From a checkpoint of a small masked image model.
Training: soap at rate 0.0025, 7600 steps, batches of 128.
Data: trained on capsule endoscopy frames (Kvasir-Capsule), 42238 training examples, 23.0 epochs.
Rows from block 12 of a small masked image model, named by matrix and row number. Rows with one number belong to one neuron. Each number is 128 + 32 x the weight over its row's rms, rounded and kept within 0 to 255. All counts start at 0. Numbers have three digits each. After the name is the row's rms in percent of the matrix's.
After each neuron's rows are labels from the 100 images, of 14976, where the neuron reaches its highest value: "strongest on" is what is common among them; "colour at peak" is the nearest of a few named colours to the mean colour under the peak. Only what is clearly more common there than usual is listed. The data: capsule endoscopy frames (Kvasir-Capsule). In brackets: how many of the 100, against the usual share in percent.
# fc1: MLP up (model.blocks.12.mlp.fc1.weight, 768x192), inputs 0-191
# fc2: MLP down (model.blocks.12.mlp.fc2.weight, 192x768, transposed), outputs 0-191

fc1.739 084:125103086131151164133174130112168112132063112074164147138151126140098132127094171134116139128117208123112105094127069000100148137099162119103121139159162131111148130135142106095149157066125085157105080139125134120144094085117116102115104156099114103125089202114084108132155094194115139147080169157128132109125127156111078143170109147125179127125066199119101145135108088120124082104123097105100124106093090137141160131135124062118157134120170120151128118222116112185167075081098090085123200162122124148128117122143168139091104149090163084151203171070152160185118112134130153135
fc2.739 089:143133077142132107089073061118138152140144156114096155131145111126172142081130166114134114084122098134116131164128143189142150140180130132159151154166151071133102138090057091156156160111097152132125127142105108125172103142148157172151158099203053114160111115051105117155087134129111123180130108141197093111134142139104139130144137113060099147114179105097133129173097118069165191099094116179169104151112094171139084136111163118141094169140152146163075130141101159084110132181110112161156081083082081105142113101127157085154112181201106133089154099094052119075121132135134110035
strongest on: finding: ileocecal valve (38 vs 8.8)
colour at peak: black (49 vs 1.3)

fc1.668 114:094176153116136106116143114171146163094173144152158119165133118159108127151134128166128093109128098156151142138117129107072096142078140201136095112148182173126144106170122142134139126139154107195130170161118093149116139101088123099166155084117105154088114108159169154136126130113109175061127159174133118117198123151057128087108113162106096196104083131112135130127140104186027077082062084094127121136114131080083160142104166126209152162143207081143150084090080147140116143094118143148164182102134109104088183107103112123120140146174117156110152118094099161096148091188108202155
fc2.668 099:112080142136174128108109158145129164155174163089126120175087154177133155081145125074105080088140158091148115116116142172118152120155076115110172103143074133131127165161179149142128138097105192131129055046192183126080113118117165155104122157126223132162094143113151083131124154125121133189107130111067104176066146102120102174148132147138156082170100149180101109071165089120120130121195131141144177135168125096135069125173103149120114124119133207101142163123150121132171119152126187088140088123085097105096103146162139084104094099097154123145116171153185111146072117078094148125
strongest on: finding: ileocecal valve (61 vs 8.8)
colour at peak: black (62 vs 1.3)

fc1.438 104:223135072066129106100134127047103145082149143155077143095098094132139135128180135098115142107106162156092168166122126091138101190137102102178114125118138135152128154151069135128080131153168111170136105169085138082105136146133041127152103113190118108160151152179109134054088158154170081084132091055131184120134134155132096090120114146080151108096116093082105150125087098136130113160171129106130110088125160126164105130140134138103095142185175146150110062121197098050097155148127087143164132110114159121113104139136168095134102202143163111129121111073141127140155094109075159164
fc2.438 106:067084157109116143095118125194167052084109113139170134155082142099152117041077155176157150111161106131168120101164097118124105095114190156077122079130108124125121137102151154168133114136101089078206154177142142115157140106120210168129155140101116136136092120138132141153141092068098203104184208128164097136087106162136132076146189075115159158158158165194126127110132180120124126143168136112108143125146081153149157187101143112138155172096132142143158106156131100111089176089119120128092154131134105118193122057102098190152097124122119081165086176129118135136140122135123105137
strongest on: finding: ileocecal valve (34 vs 8.8)
colour at peak: black (28 vs 1.3)

fc1.723 084:168176162146191125127089107134123126162066118069121179149071066126111080113104181140058114188135149156109111110133108117137116176082086071116120118168134158188157071125104068099188102148125166098128142148199170114118133139105116119120122140096186165142144136186140140122143125138142132106128112155117170119127200112043139157155147129147097075078152133174078180120116130138175134164089102152145106152115164115147103167147159124119087141159171133136102137197126094065140131103160169149167163114103105070095059115109132185115144170137068111157140103109123177136129133083116157128
fc2.723 087:106169062093116137088179164114171111114107199166108161126123139180082167134080145104169141106073140126130160156177135118155107115113154159142118155094062108168105151115107140183115126161140130113091130144126071129102110117159141116152127154130093133069067118130156159131119070132087116166165097115073109090107105178147105091116110093092117182153079152061159089147077126113102113093116135122088144130115120153058123123082074191145105126138149172152146090087161148207165111177117120074054113122190190189100172149145096086136154154109114153079089139144117109093103097120155115128
strongest on: finding: ileocecal valve (37 vs 8.8)
colour at peak: black (34 vs 1.3)

fc1.569 101:150127177105183129157128106133102188176152112130170137223156144124130155119138151126157109118166157124157119092170122157119140125126087046142178053107087207135130114095126109117183116095178153135188111105111121111104143106112087169171119104122083096107146087126117189139125152099149195152180152139171111123066166193078121171120149149100142133140134142159138162089066131106156161129145140113102095188110114122141150174174081143129147053087127126104153174073133143070136135100136147169096115145097114156134113079122149134117141069166174141126088156128061161099155200148137121146
fc2.569 098:123174135145113113119141081091148143083179141124186135085141090157116159091207099160108134181142079135110118180153134100150120096111168170102164146161182111108151144122132147119110102081092081124060180229090099152138095152142055153073142082120141081125166102138063105112121136129128096165105103135084135118178065151120153156165136068159101108081170105122140091126131174121110116148132145118129177128077120105131145076093130150142103206131112053136106117173161124118123128158114046116156092220139148125137119155093167098178147124168100171095136135145126087131122116126130134126
strongest on: finding: ileocecal valve (54 vs 8.8)
colour at peak: black (73 vs 1.3)

fc1.66 136:168175076124165107136106106073079145153142176109128106159093105118131111158129102112099150056149172183091133163120150074158135147114112140135113131164154166169123090173127112156108077159176084126147076144083120132059116142125075118114131153113163081124113095136130199098155109135141122081062148144185119078192180151104118165165139118152090146120167071142173109119095092151139099137081137140121159080092178144176090114101149094084141040208091125171083143144165135120128165138130133136175162127102173143187111149161124128076135175093126101127184085151081136146142131120122141168
fc2.66 112:150102128136162098150152112090064149066158120135144132100155144154056163152150187167108161116110118169123159113100104114145178124073144108176109138130100131078135115140153185091101169114155148057124133114198127076181132168169078101111136118146053107179155164128165055108095082127099155102160109132079147125076131147069104140116141134103105147129129138136119112132155084155174102086124162084149158154175085126118147086144120111097131124141176116110124097096178156111200144093114120163082133078096138098111074154117108162080124054121159081136205133153135146125161063091097102164
strongest on: finding: ileocecal valve (27 vs 8.8)
colour at peak: grey (25 vs 7.6)

fc1.710 078:084170175167127140097079162145073129163202086094111122055147130100051119163141087123165126099093112063094154114110134113130129145139188107143192151145121056115093118101111129193053094104073082129166116178128139144093155129118087114124079116136133171128168115151068080123095173076152098087102123145120139090148123104182078150130113160155118148109127105141148154147112123094143114154125093121175101086114124081174080125165077081123113104137064086132134112203185105143109139118122135149120128161129147138093174110178145176117143097194118171129165131151130165098149134100161086163
fc2.710 088:174113143146125123090157114158165140155105140145183102100155153142065144123067137218071126128150165194176132138107136131151147123156169148158099111089116148169190169118147121114164103074107092090101143098131080076147066121116188150142169188134112080111121109168149123155181103165136130116099085168127140105043131116163097104095136175091167071112121088102117114179121147077085132114124178137128130155157149123094103178091129100136137106162098141094105140064161151110152143089110199109123199184154121191151143172084122120110129195150130136167114112169142126103108132149115184135
strongest on: finding: ileocecal valve (40 vs 8.8)
colour at peak: black (39 vs 1.3)

fc1.294 075:141197073074153112114149114105159131138117147078139152132071116149217063151145140122159149117113139087143126110130089147163108063157121100204131103139128119109162130184013129163124130149084103079111098098118155137127142178160148144157153122146110111166145123066106159167069090149177175129153065134182176158133069131093108103116127124131169116160125182077158077124133130123181115142161171154135126058146168151137129084100095119132117156159159132151128109171137099133119167169159067141188142143096136133120063163109078139109152155136130080122170117109061109151149118097140138138
fc2.294 091:128119159111107080101158131188088146119105106098194068098119160132092114141056178179135139112101136111113103076139115148126182160116113133079066092088134134123083129190125144163075143165203149089150141078117146106215106124091102123164154165116126151121115137181144176111182172083102083116190165113127110179148127106164118196111131125111121091144145067157156119151074097145117139112161120171118143086162107110169129178163162102127129122102065127111152150101116105111180091159112127114144087145181099096094192103101133113136081140091113157180112163183103124113115115131066087138
strongest on: finding: ileocecal valve (79 vs 8.8)
colour at peak: black (87 vs 1.3)

fc1.737 111:142152191207153101137124103185079185140148107144138115118163095148182115167128135159124109081154101122124190098150163084178089120141161155131177071161064159112132098068116188118101142104063125132127133133054065111141121169146170162141158141061125088149144091162155129137159173126139148118134084148088114152105195195156127114151119117130086096153109128140108181127085163134070173135132142164146164115118141144156163178130167139107189153096168161175108082150200130133131145176118130137102139150157092103122139143133135095127102116100123121052180165114099095147101148059145155150
fc2.737 112:145117038136100128099159105113083095122205149120119119128146119172141140105119127103189099127089101156172100106168058169097132100101151178183078078110138148105060124178123116110125074130170162101139123177094174205129190103114114143108134125121119192160104138063154162112081118138115161139102117119180109093126138172153169103122123090118147146129179151143104169101186108122102136131146129153153150125132078109146150114170068126119165125109186105112137175163174151163156090099124126144172128092117112168101085100090136149131192136134103166133098121200178085118144108204163095081
strongest on: finding: ileocecal valve (33 vs 8.8)
colour at peak: black (36 vs 1.3)

fc1.696 092:177087144168162090182143155117145165170135098146124139118078139148167114166147120099100072172153156101158124145119123088123101147160132176136125084107109173073121112143102124100098171139133131180151107174139164126140151176112102111163069122103163124140182117127132139068173183090129113112109197103138131091117091093141093077139122084124132203125040156197168128126077118129072089143089114161115113097174121146142115134170132138168103139130101129138195137123080105125148152131193162122215102136129085067132123038107116109128156117143141117039167120139129085104102177143120132167
fc2.696 092:108129158096111151122097123120181072136120086156129152118128113154099068043127206059154114156157123151130090086105142166101187193169121112092112162067126150076219107147121107144159198166081127143112111071085117106116154089127108144124157087145119174085142094103173119165190097108131108102211131116076121129153084146081114132132127161101135154142193092123140145110145147088096095149125119172147090117072156102139146137145099136196086165133111163128139113130125144136089152126098159115126095122186120123168186111152123106160102142099120158080152128085146176069152099169109161113
strongest on: finding: blood fresh (25 vs 0.9)
colour at peak: orange (47 vs 11.9)

fc1.435 108:057188101159111152118150130053130140084114164108202091177162124112062134072090167159127101072169186128103114091123135134060085109104094191114119157174188133125162166116097128117094142146152113199142136149109115110109184091144142140146138112163142149093115058120121168166188146158129095101165109065133124122121158082139110129077102139101157085168134158181113104139093143187101094182132159113104097086142190111122113126161106116118111156055093145113187160078173162138116148132091154092140123134113099195152168132159156130138138169132164162154173130132125147086120163120124142136
fc2.435 095:168135113121084139120146134172174159099188108183129178079131090100161145130119143128143173127103109095085139102171154082124180088159157080160114112118092101153117149167154185164106133129136125115163140130065154142155133174154154126121099139184055127152114155187172124072160122132115116128115163180136124127147076182133157166189148164098110150149120140080125160085071132099128126034073069170146154133128127099157086164107136151123086098198143128123138118160098085116117071118131076126130092148146088105107193092138117123164133148049115155092110141136145064117146077149051130121
strongest on: finding: ileocecal valve (68 vs 8.8)
colour at peak: black (38 vs 1.3)

fc1.647 104:137104115123168116177084122095100139125094142094108129110106127119100148094105134116106130127055134127115126096145100138195113071160108085150159116110115131096093170106029199131100136138119134189199105113066181137107181114121139108170131120089164075175162102118083121128112137100159085090143102134132168168119095171073143144130093149152142184098134165168143211146148132147109155107116177081140150199116185127119104129125125058178079129090118088130152090154141165114163099149116188163142124087137066149100102077162137170131120146160113130142101161134147176112127095053111166172
fc2.647 097:076140151123118134043158153110115103105173118087179154079121135153165190122172136125095176102106141149090084184172168139101161180152085200121123147179179104157163146135142109125194087076115097072102144124135109088170131135101143135118107124149161126059170166073081126174128133108117146136118158138128105043170143107151103114173179081135120100135156088095176146153080159083129102125068063179118152101126084105159195103105148168099177070135170148155149133079099136142115113146112111129112154099104173107135129114107176097161153129188158093126136097099108149101134134115142143104
strongest on: finding: ileocecal valve (52 vs 8.8)
colour at peak: black (54 vs 1.3)

fc1.48 090:154066113137098159132099093136076172104129106116130120154142118142121147137156156162113139120171141105137158119157148130075055176167051123135131124132152136115133115083161135189140129130161165133151117105193119165091098150145091169190146159108154100140153054115151132167109143111101188149126110123148137147149113176157104176148097181189184097106195134136143159127064124076078077104130127097101139158077159137153173112167088162127088083058136145164164125131153144118139195166092157171153097160113123103104094172099143176161058117201108074144072184144115112138131147114120140091
fc2.48 096:109171130173120160126147096148153155155122179130141090133159184152137096116118129090168174160143155155110069120144105061098172127129084142187108120118108172151106111176091123099119132053144120112125201165076099127162135135085099070110131139154106170171116126101119156130166061145128112087088137173108119134160133135058100132099128085113128097091156097105156088153145145169124190152121126220087132122139095107110184085188197091132099164158150139068128095166169085102095087101091142078122095114127117118107164106196101107099200179134171150103188106141156128134119132107145117135
strongest on: finding: ileocecal valve (32 vs 8.8)
colour at peak: black (25 vs 1.3)

fc1.601 092:105137162139111073135153148155124123091151145104162114140066133122195134118134044122169176166138112069134115116115133075162101084169158096184101138071155077176136125149138144152133088137090071187142233105078140134122112080139100158156132153166198076081122167067183164094127092156110131144108117134088118137101159112132102125157102100161147088113084048080186126118170147196120124123129140091124113100161153161179118146096083149118145157164122140138189093116105121143173167106132140140086176091164125170147097163167155152131092137124126078094137141146148143125120137093172105114
fc2.601 105:148139119173143156151115114123129131121145158161118079066092072077091095148142184150089073110131145142185129106119172121099112137136124146134205119085149153144130129108175082091084114009083135157116092122095145140123119154150156071078124088055162146194158137134136106199090129112119090115155151162181142140140124129083133077104111180149164139135135173122061115129109086137157045116104147151183097130067121108132113106156133121104154148140153135163129182160157120143124089131106094148166120127101105134089174132157107050167148124143141123134139144098138150132087082111035084128
strongest on: finding: ileocecal valve (29 vs 8.8)
colour at peak: black (92 vs 1.3)

fc1.525 097:078131134086147139073135074161123139186125130130145159163140136181141162152149146177105100151091128145147084132161104135165102076121141088134109143131087147197116133080108109156134086131136110196145178219100155108181133106134120137144112144108047116115152120151193152145174186131096097085116131105092075117151110108153143140154040143103113151093151101138125159126145152156166131123154165108132096099140141155141139133120195116148140150079135176119118104134115118182132096111177142159142144172088081155103081131162166082131174007134068100091147173158146127069091149110126084088
fc2.525 112:131175196163185140140082149127119131134145129121086144130141081148112118091179149161202120124101096142099081124139157072154128112092121108177127153165109122155137144105130101134158103096105083149125112106097096098164120184087086195144110110170142081136182187114119124103123129161103172102093123097154130130136117106097139043186134093172083160130120103140080191169140136188141143169104128084120176033192128102116139136167184120064125165096097169107179084141123118124119123105115148117125150149089108178146126123136101092117164156138100202156136132150031170162145112108119112171
strongest on: finding: blood fresh (29 vs 0.9); finding: ileocecal valve (27 vs 8.8)
colour at peak: black (55 vs 1.3)

fc1.256 108:105085099156099028075136110152112148124115134136158097164151122086133140162172061104127082125069118137136144124101102136117141127112190144140096145114171143136134133145124182161117099163139148135141180139117115094125166087166077120102067136103141071162113074104146149149170132021121165173119172133125111126127137177144077140135116114101128068135125067172128173099098170140156161097127170107149118135152167088208164154151181144117136165161068074160143140135101095101085183102127108090098166098138129173160085110145130136124123138199123138104140090093154072155157157116184064113
fc2.256 103:131152098100150164141141085114120144117080124129065138129137148176139136076128144120119170107122107058147110115212123169138166155057085128082106149107126147169099135160101135122177149148148147154195131189157126087084081141103154114144109110134124106097116181135066139132102155197144087152139133129121108151134164090104123149134158169064124130219158160059133149123103160134096126169044155128126115128113127122143099075116107134147132101198160167143111175127116107135146107105111123164154198146156108064122157124102146061174098063108150079129131083143063179080141142126078167130
strongest on: finding: ileocecal valve (32 vs 8.8)
colour at peak: black (61 vs 1.3)

fc1.644 092:135143107126045149115090119107150138110131105064121120098113064104084100107117143119150103063155185166143107164132091167121119116119128169175086109102146154128113123117133138080118134167125190131141113110121191092144118103094091112170114175088146112113085103103201126141153139104075119113102108163106128168132138187133135148152126113109207166089120068118125115124178093117112054120080112194081046133127136093172115164067096094199128105139132115139144137152051118091145098138122183130081150128160147203175151179148122132088178142112119156153100165146131169099188118094144154131
fc2.644 094:121156152111138111144141162119100090105078109182136150189125117079101143185128107181096161185106092130153128119091166096164132139056170135110103122117094118151151140198105114183155178154172096110112107116048162165097103160115155143138118077128140089140122123170131050151171127191145164126137103112115104161145141077126100073098141172129112083130115178141129134130057185083126130148162183153142147133144105160092124159151140120067095160086191111145109142128216117178105197160125074114166160060113068083103102114163111144115136128127113139146145180145142123112128115146070122114
strongest on: finding: pylorus (31 vs 3.4)
colour at peak: grey (64 vs 7.6)

fc1.30 102:077174188093108164162128096100177151108159129107205116135126130131067166152199177125148119144127087103190149096106121162170112155092150170153118094143129138193175130145140112175118101088124156199130137074149117125102181127098187170129077143174107135096138118149125121147112151152115179091107155080053141139087187086056146093111125184070085135165077129157097150122132164122140124137134167095143111139186102090117114067111137115135177113100160141147147187154125093182066083157125189137119125110166104156179145114116115114095069153123183146121142129090146117122146107131148117142
fc2.30 096:173108106133101132125120117128097113112136079134149147140098159150165129056102079200160115081121152142144162121125146143157167128188097055102140161156100100102139153151125142090141130178151122136123117123098177053152058077111082130155116056092128091155130140117108080159096144131117127160155134161188114127178139132123177111151166154132160121134165082097145148077128057184128108107070084163112156140157148141147106115122115150109085109127126107140129100055145156054163148160171124181223148117080154117074159120125149154138160082092172152159143105133170139120080153112063191136
strongest on: finding: ileocecal valve (52 vs 8.8)
colour at peak: black (37 vs 1.3)

fc1.625 103:164133102130068181085180119119161077136088182106126103106147115101113126054099150153107094184112126173090134154169058123130083133180160112174129131145117118091157080143148122130157124122185065112134098160103166071180139069174097140095072165135185112155114150129149112128157151085161148144146120188095066153081142131133149145174148106128149145144130091101136131093115110193049138164157149064124167101109149181109189117084098125150157111116089120121143086099091173138139189096106165109099116099110160124160160134178093162126122113135117160070065134135103096145114160118183106155
fc2.625 108:056124133071100110129058142156141173102175166111088138141157100160139146175173120085201093081120133110183149145117177176125063115108156068138142074152124133180111137126105111096091099119095183134074153110141094146108128111139163101104115094130112130040181101108067069156140136141152127163103091089101104051144103153141137088097136193149138124127154172111159105097129132082211122149104144162090144182125123142132144143151105145138092131136174144131107147140152087175129117121126106149109106155114130105133174145044147106131127070128201127115122110102187188148094176132154130107
strongest on: finding: ileocecal valve (27 vs 8.8)
colour at peak: orange (29 vs 11.9)