Rows from block 3 of a small masked image model, named by matrix and row number. Rows with one number belong to one neuron. Each number is 128 + 32 x the weight over its row's rms, rounded and kept within 0 to 255. All counts start at 0. Numbers have three digits each.
After each neuron's rows are labels from the 100 images, of 14976, where the neuron reaches its highest value: "place" is the part of the image that holds the peak. Only what is clearly more common there than usual is listed. The data: capsule endoscopy frames (Kvasir-Capsule). In brackets: how many of the 100.
# fc1: MLP up (model.blocks.3.mlp.fc1.weight, 192x48), inputs 0-47
# fc2: MLP down (model.blocks.3.mlp.fc2.weight, 48x192, transposed), outputs 0-47

fc1.136:131148113116161126122205129088163078102062091108095068105150103205119181137100122110096142131096125164141146146130146175157133080128156135169143
fc2.136:156156120080074112186090139122150146098105075139130092143152126146172162031075103155101107143155107117126155136140132086131170149095156132172163
place: top left (76)

fc1.29:065140165131160167110150084112148159114125117150117195110127164082131062185086109120124178104107096142163060140170152136147140114097120148125179
fc2.29:133117142130129098147172125036193138172132108100138155134175111056128062154157166099123151131159092132156168151081099141135130138124113127084090
place: centre (49)

fc1.54:103129097137192155154052150118139114127085092111118107127127109084139100125157186139119107154138140211157135156125180170109141116125125148070058
fc2.54:160141152110095127074142070155071160164100118119156108140132113082140058143145091117171119140108078123119152100215111156094148175148147120169144
place: middle left (28)

fc1.83:077142126107100110158043111138138113131168096124125146125175137064124109146164108124153073110133134135105100100116161179071188078101149186142113
fc2.83:099140111104115113061108096125149157186107124057111216110153166093171123134132114100135150173116123150148200108135111113094165138150080099137135
place: middle right (46); top right (33)

fc1.48:170134187144159146089162091042132124158136156168141087103144166100115083098118099123101162147091129152202135108122124160191118075135114118117137
fc2.48:163155098129103113151139147151118148158110065122082197111065125110130190161091110172169156113172104078100123157150108124055153156116150146114130
place: bottom centre (33)

fc1.66:203087045110130114168085158150097122163107096132145185134135185175127122101143139121092145151087144138133138153133128139085124147064069109110129
fc2.66:139118183140160147125178147111213168128167159089096116093050154102130109114083089142121162081118108094120129087106124156139154099116166171112159
place: top right (73)

fc1.176:088138091177160144149118113157140138079166154153086167108079139144174095140152107116141137197126139131097144199110085116082169149184138085148162
fc2.176:103177151104105075099147095158101125144120129125193034139179109133096140126127147086115098102117097186129126083171122174177102117092113117104141
place: top right (34)

fc1.67:113147164092146134119119137089141174133076108098226141125119145160104115151151146128084123154099107172127123126148107102085103183076108045116093
fc2.67:112126094168188112067109078186119187102149151129132083100096121150081116138141105095108120070205122119111121086186155135109132130149129096106141
place: bottom right (57)

fc1.129:120103137146150148145182065106063158128126119131109140119135116175031129169133119126195168093127173092141070084127153089095142117131127127133147
fc2.129:110131117170178090122086141073181149097104139121163135117087102140141113144124171094067178201176121171127192121112107117120136114101128133184158
place: bottom centre (33)

fc1.3:096123139168161166141135148113075121095125155128105177130072086142122094123142107121054130097133108105115119178119155137079140049125167210130110
fc2.3:112148073184174140086131083101170082123122187115101143139140126109134075131080163134123100193091149171103127075100110111149172151120166086117133
place: top centre (28)

fc1.124:122151108135105185092195175174127109180140166158098126155136091063171133087132125091125111098080126121132152126059146137181170164144125135145101
fc2.124:167168093126115179116182061149140153116094149148224113128137143152191126072158131112191133095135133102085108102138099130148096108123145123153115
place: centre (38)

fc1.169:121119165082144152086188106098155157105194114144123195089086180191201151125117099123112114130148119155098108144098139105120109147161097138167102
fc2.169:104118146091113140142133149076135048117125135152130110140150082191175169088119145136193117135144114184152148101055105098115079147162152168139132
place: top left (100)

fc1.179:075083140103172043115126163138097111133146171124126149183117108139180147164139096178087153143164087110131162123152124145070092097113101175118105
fc2.179:142142169111156155191148133104174163147092104130137161125106151107080135079119158112157080148143126137168103156103142139218208131143158129143178
place: bottom left (35)

fc1.80:116158165182160110044170074171160147117161148145145080144101145144116088151139057162106155146135162129080141134136119121097160100098135069135147
fc2.80:076097128151124112090083158154085137132054151162117068114181124142089062139144122084152107167140131141099110105165166103114114136174107102174087
place: bottom right (79)

fc1.77:125149093170117094132082118214130136132128126183158107093123117097146107135142082090146085118136197154134144094058129127112122204097133081131115
fc2.77:159108128110080188132095166119097177082142125114154167141041111142118074158094117143075114167121132134089134126142151162145127123176164186149090
place: bottom right (76)

fc1.110:117134131160170175097164165085098174164152186095116153126122086156141182113161137104123131089136082178098057133145179144107097098100095114104106
fc2.110:049133142151102142147133120137163101108127118139121126059159111155151122142162168138041055129156146116149186105119147073148116176140145121164163
place: bottom right (37); bottom left (37)

fc1.140:131140117134152169186123148101154196109151134119155147137108141151129094153113149101099138133097141117108071092117157112088113191034168142102060
fc2.140:102151109105167130123076117152072125128094052149090141147139138153089129134117095152096132189137120153131140102171140135171116182133103194192182
place: top left (51)

fc1.1:150064076160133094130149192112079129114135125120117100079125164175165194119160128106122070060169118122142072146151152124129125122092160141126097
fc2.1:123178204112087099138103106169171127133108147107128162179152130143113114110058128155156217165107087112115153142121059127136151141164102123122128
place: top left (80)

fc1.186:111134127149150148079087104168151106131132130179108104121128147195114129103078077106144146187118142132044104121091178170090144137183154094160132
fc2.186:127091148103192082056119105129175139140131161149099105170141162166148159096171117112125074102144134153136168134140125093062159137158101117093064
place: top right (30)

fc1.16:143152071111151172128084105139057201126147157167079134149172144072118074117109109094133103159081155104105141127158115091128144185156124121102119
fc2.16:154119111116197096168097150228136123134145144155140195135103178105132107068140137115142152152123124125151090131136142113135100121086150201148175
place: middle left (29)

fc1.138:182172163139089185121164134163115159102158171156090167120147071134135130086159147121127136082078178088128155136131115125181110090081114085152092
fc2.138:130100056098128090112141082131132166188109100130172090133130133077185141094130124112155108159189124101099111104111130097129166078174111185091098
place: top left (66)

fc1.135:106121107110100140104172149125098153181140114131121131178134141087077114157147131131131144104138203135125169163227108112197140107144098131150068
fc2.135:176059134108111201100138172093134181092187144132106115091095132142146171072110154110127126155097115150109096098125136148102134076180123119083100
place: bottom right (30)

fc1.44:116140135106066078202117104115125184108090110132143131103173166149061096101101111118136135125146058116119170100066173148156111120103154153148144
fc2.44:167084181103148112139110141117141140206168130105126131166126147107123175097048111143169155135087143175155166129107063108131122114079141173115164
place: middle left (31)

fc1.25:124079116090127148154092173132050116103139114118078160132166118121180153167110145165201125108143096145176116116148116151126134185155149155148059
fc2.25:087160101146129059131176108138119110138120093152164076149108142188087152103134099077074100150184148158124101105143111061157125075117120129167138
place: centre (50); middle right (35)

fc1.101:162100154114108141067102137110119156169193102172153133117070137171145150119138126121187173143075133115161132208096103155145163180101110104121128
fc2.101:139086125099163158153110153107180116166122181098099115166155193132087133060142197149135110160105141160162185138116105115165124091126082155132157
place: top right (28)

fc1.97:160158087086185129154159130096110134125157117104153092154106061164102093130123132107064075147096118177188122114181147081084145154134123089117115
fc2.97:187141131150165158141118098112114146117077137108153172084150073073112144087169181162132090198088115137165135121128164132160127130077152105156083
place: top left (46)

fc1.187:126125156097125128096140110198146066084125166136073142106129128165125087120150107141112163183175135151084153145127161164114130108106178072144204
fc2.187:072216139120124102128114090143099089090080129141124083104116094151126124150151090108092151157139129098107027137122164092141129108174128098150154
place: top left (42); bottom left (28)

fc1.74:151162183118156110184174071159062122116132128133085200131081108109109111127129115126118137118123096159116096124091192126168097161143116121092064
fc2.74:090111107119095175132092107143144127157089147112123112141247117104182152098152131157128151132191109075175114092160132133106119149116124133130188
place: bottom left (40)

fc1.172:140102132142200163123168118141050129142123112121159128072138110125109204108108096161133131156170103083183145188156140109082127176140137141118163
fc2.172:131117139059121105111196159141132083127171136100111167101160158119130196097117141102159104143152083114151173157115116086126114144054107118060110
place: middle left (39)

fc1.93:066146191149101130069088116138147111095129096111141138113099122116091164189101146064123160140131180145172142089130069136148084143117078156135157
fc2.93:151099139123124106152099150028184148160105099076149148139146110161099121123158166158155152111097094124137163155127089153107091091143071141102194
place: bottom right (38)

fc1.87:137116083131074084152119082074110170185191143174114134116124168127165180163103148121168113124139113104167156130109143146110192200150109130119122
fc2.87:094103171142129104141153196199144116115159152119122111117154167150142111075127120140122164080135178161136137140128058172169076079135149150148182
place: top centre (49); top left (40)

fc1.95:127145122135091109166076091096112098107142171101141125161161071097080136121163149083169131124071099126097158149082087184114065136178162136121149
fc2.95:092139193130179118136104159084149105130149151142145086130114165138122165108132099135132149077177168085175090159136132116134099086131118048121203
place: centre (27)

fc1.119:107120113081116161163099106142131181167105132154096130107175131127098144115093090137163157121127143091156129157235186138133121119128051128157170
fc2.119:157067131122045148115075124104146220155141104134111089141168191130118131130099104134160189094130129082108134133121111175112121122111155124118088
place: centre (36); bottom centre (32)

fc1.78:132129070138117182138147109126117066133100078109126147079074136119105134158133147107125082161150163088122224167156142127093100124129067110101098
fc2.78:137040102100106171137143151086107131105170112119146106089075129152162184068126139119121142068128146161115152107166117064144097084110131128152172
place: top left (58)

fc1.26:153156147130100181097138135164162161113169089118124085140102106107147133109086136137065129116134094134128095116033092188141164057087128153122140
fc2.26:131075106125143113165162170141154092165133141097127190100174150143123144125131112149185085131112169141161148063120061127136042151109132110152162
place: bottom centre (29)

fc1.47:113167128120062087118093143129138114121032136168142128099135097067147052148132172160143146107121114213121117143110098144095098130137120135157129
fc2.47:115146168162131167111123074178071155195095112107076135141124096114132095205109107115116145181137104141138132150169106096109113140114154189120181
place: top centre (28)

fc1.188:094083122121158092095161138188088123147157156152124158153105146096192088121153191148137114128118091114087116140142126120128202056126066098138127
fc2.188:115155178111137152136127170081157112090087171158141086144174155129138157126117105115145102073136187171177089106101126164134061193136136147090103
place: top left (28)

fc1.70:137057119148145158109120180172104164155078113147178078082121149118183106141152111122143147065086151174089112125159107127095076082123135117097123
fc2.70:179075081159108110155146114127129087137205108117134140154179102159134142144097140045176120086121188086144143111114106097115098114143152106157088
place: bottom right (100)

fc1.57:132092114058155163124118122157097143132063106085144155141182176146121151155081157107125127121085077135167099147144188076125129178088106148098159
fc2.57:151081141099082113132124083136102154101176129118188076110132108167174169056167143174180096117125116082128150153139130131125126088129078073126149
place: centre (28)

fc1.142:154152139098111123173119114121110088107102100129159206123122105129133167152146119180193150128150118174127194171131148087114113155200087144071137
fc2.142:121117097166178132091121125196162127111135114183073106122133142097099130116072097097075091142125150143110089075117173147124152124056183104140156
place: centre (33)

fc1.73:138196113165092157122169134119112129128106131084119102099144117155158110144099153124120156093085175145146143174077117124121075159031176139175096
fc2.73:106057161130101117162133149163163125113108118145171166153123129166165167152115106137109086119130076139077136085090186119182200139148090120116080
place: bottom right (84)

fc1.121:108162151150117147121090157126153139157144186134219110155090136082098041145153154101109152096164112173138119182129145151116134078124119110160162
fc2.121:095134162193108073077145135095140138154083167152122156162163139110087076192116167131150155142090162149106158156136119130136120069153068119118088
place: bottom right (40)

fc1.56:117142166185103141131126096164172131115126179148171138138105130117094123157115109132174104121067156143124144156153168167122135176098153052161216
fc2.56:166165118072090131142071136197072113129097105093144129097151103124163074098105165102169204144175127109177100117106141144089150108109127141124125
place: top right (28)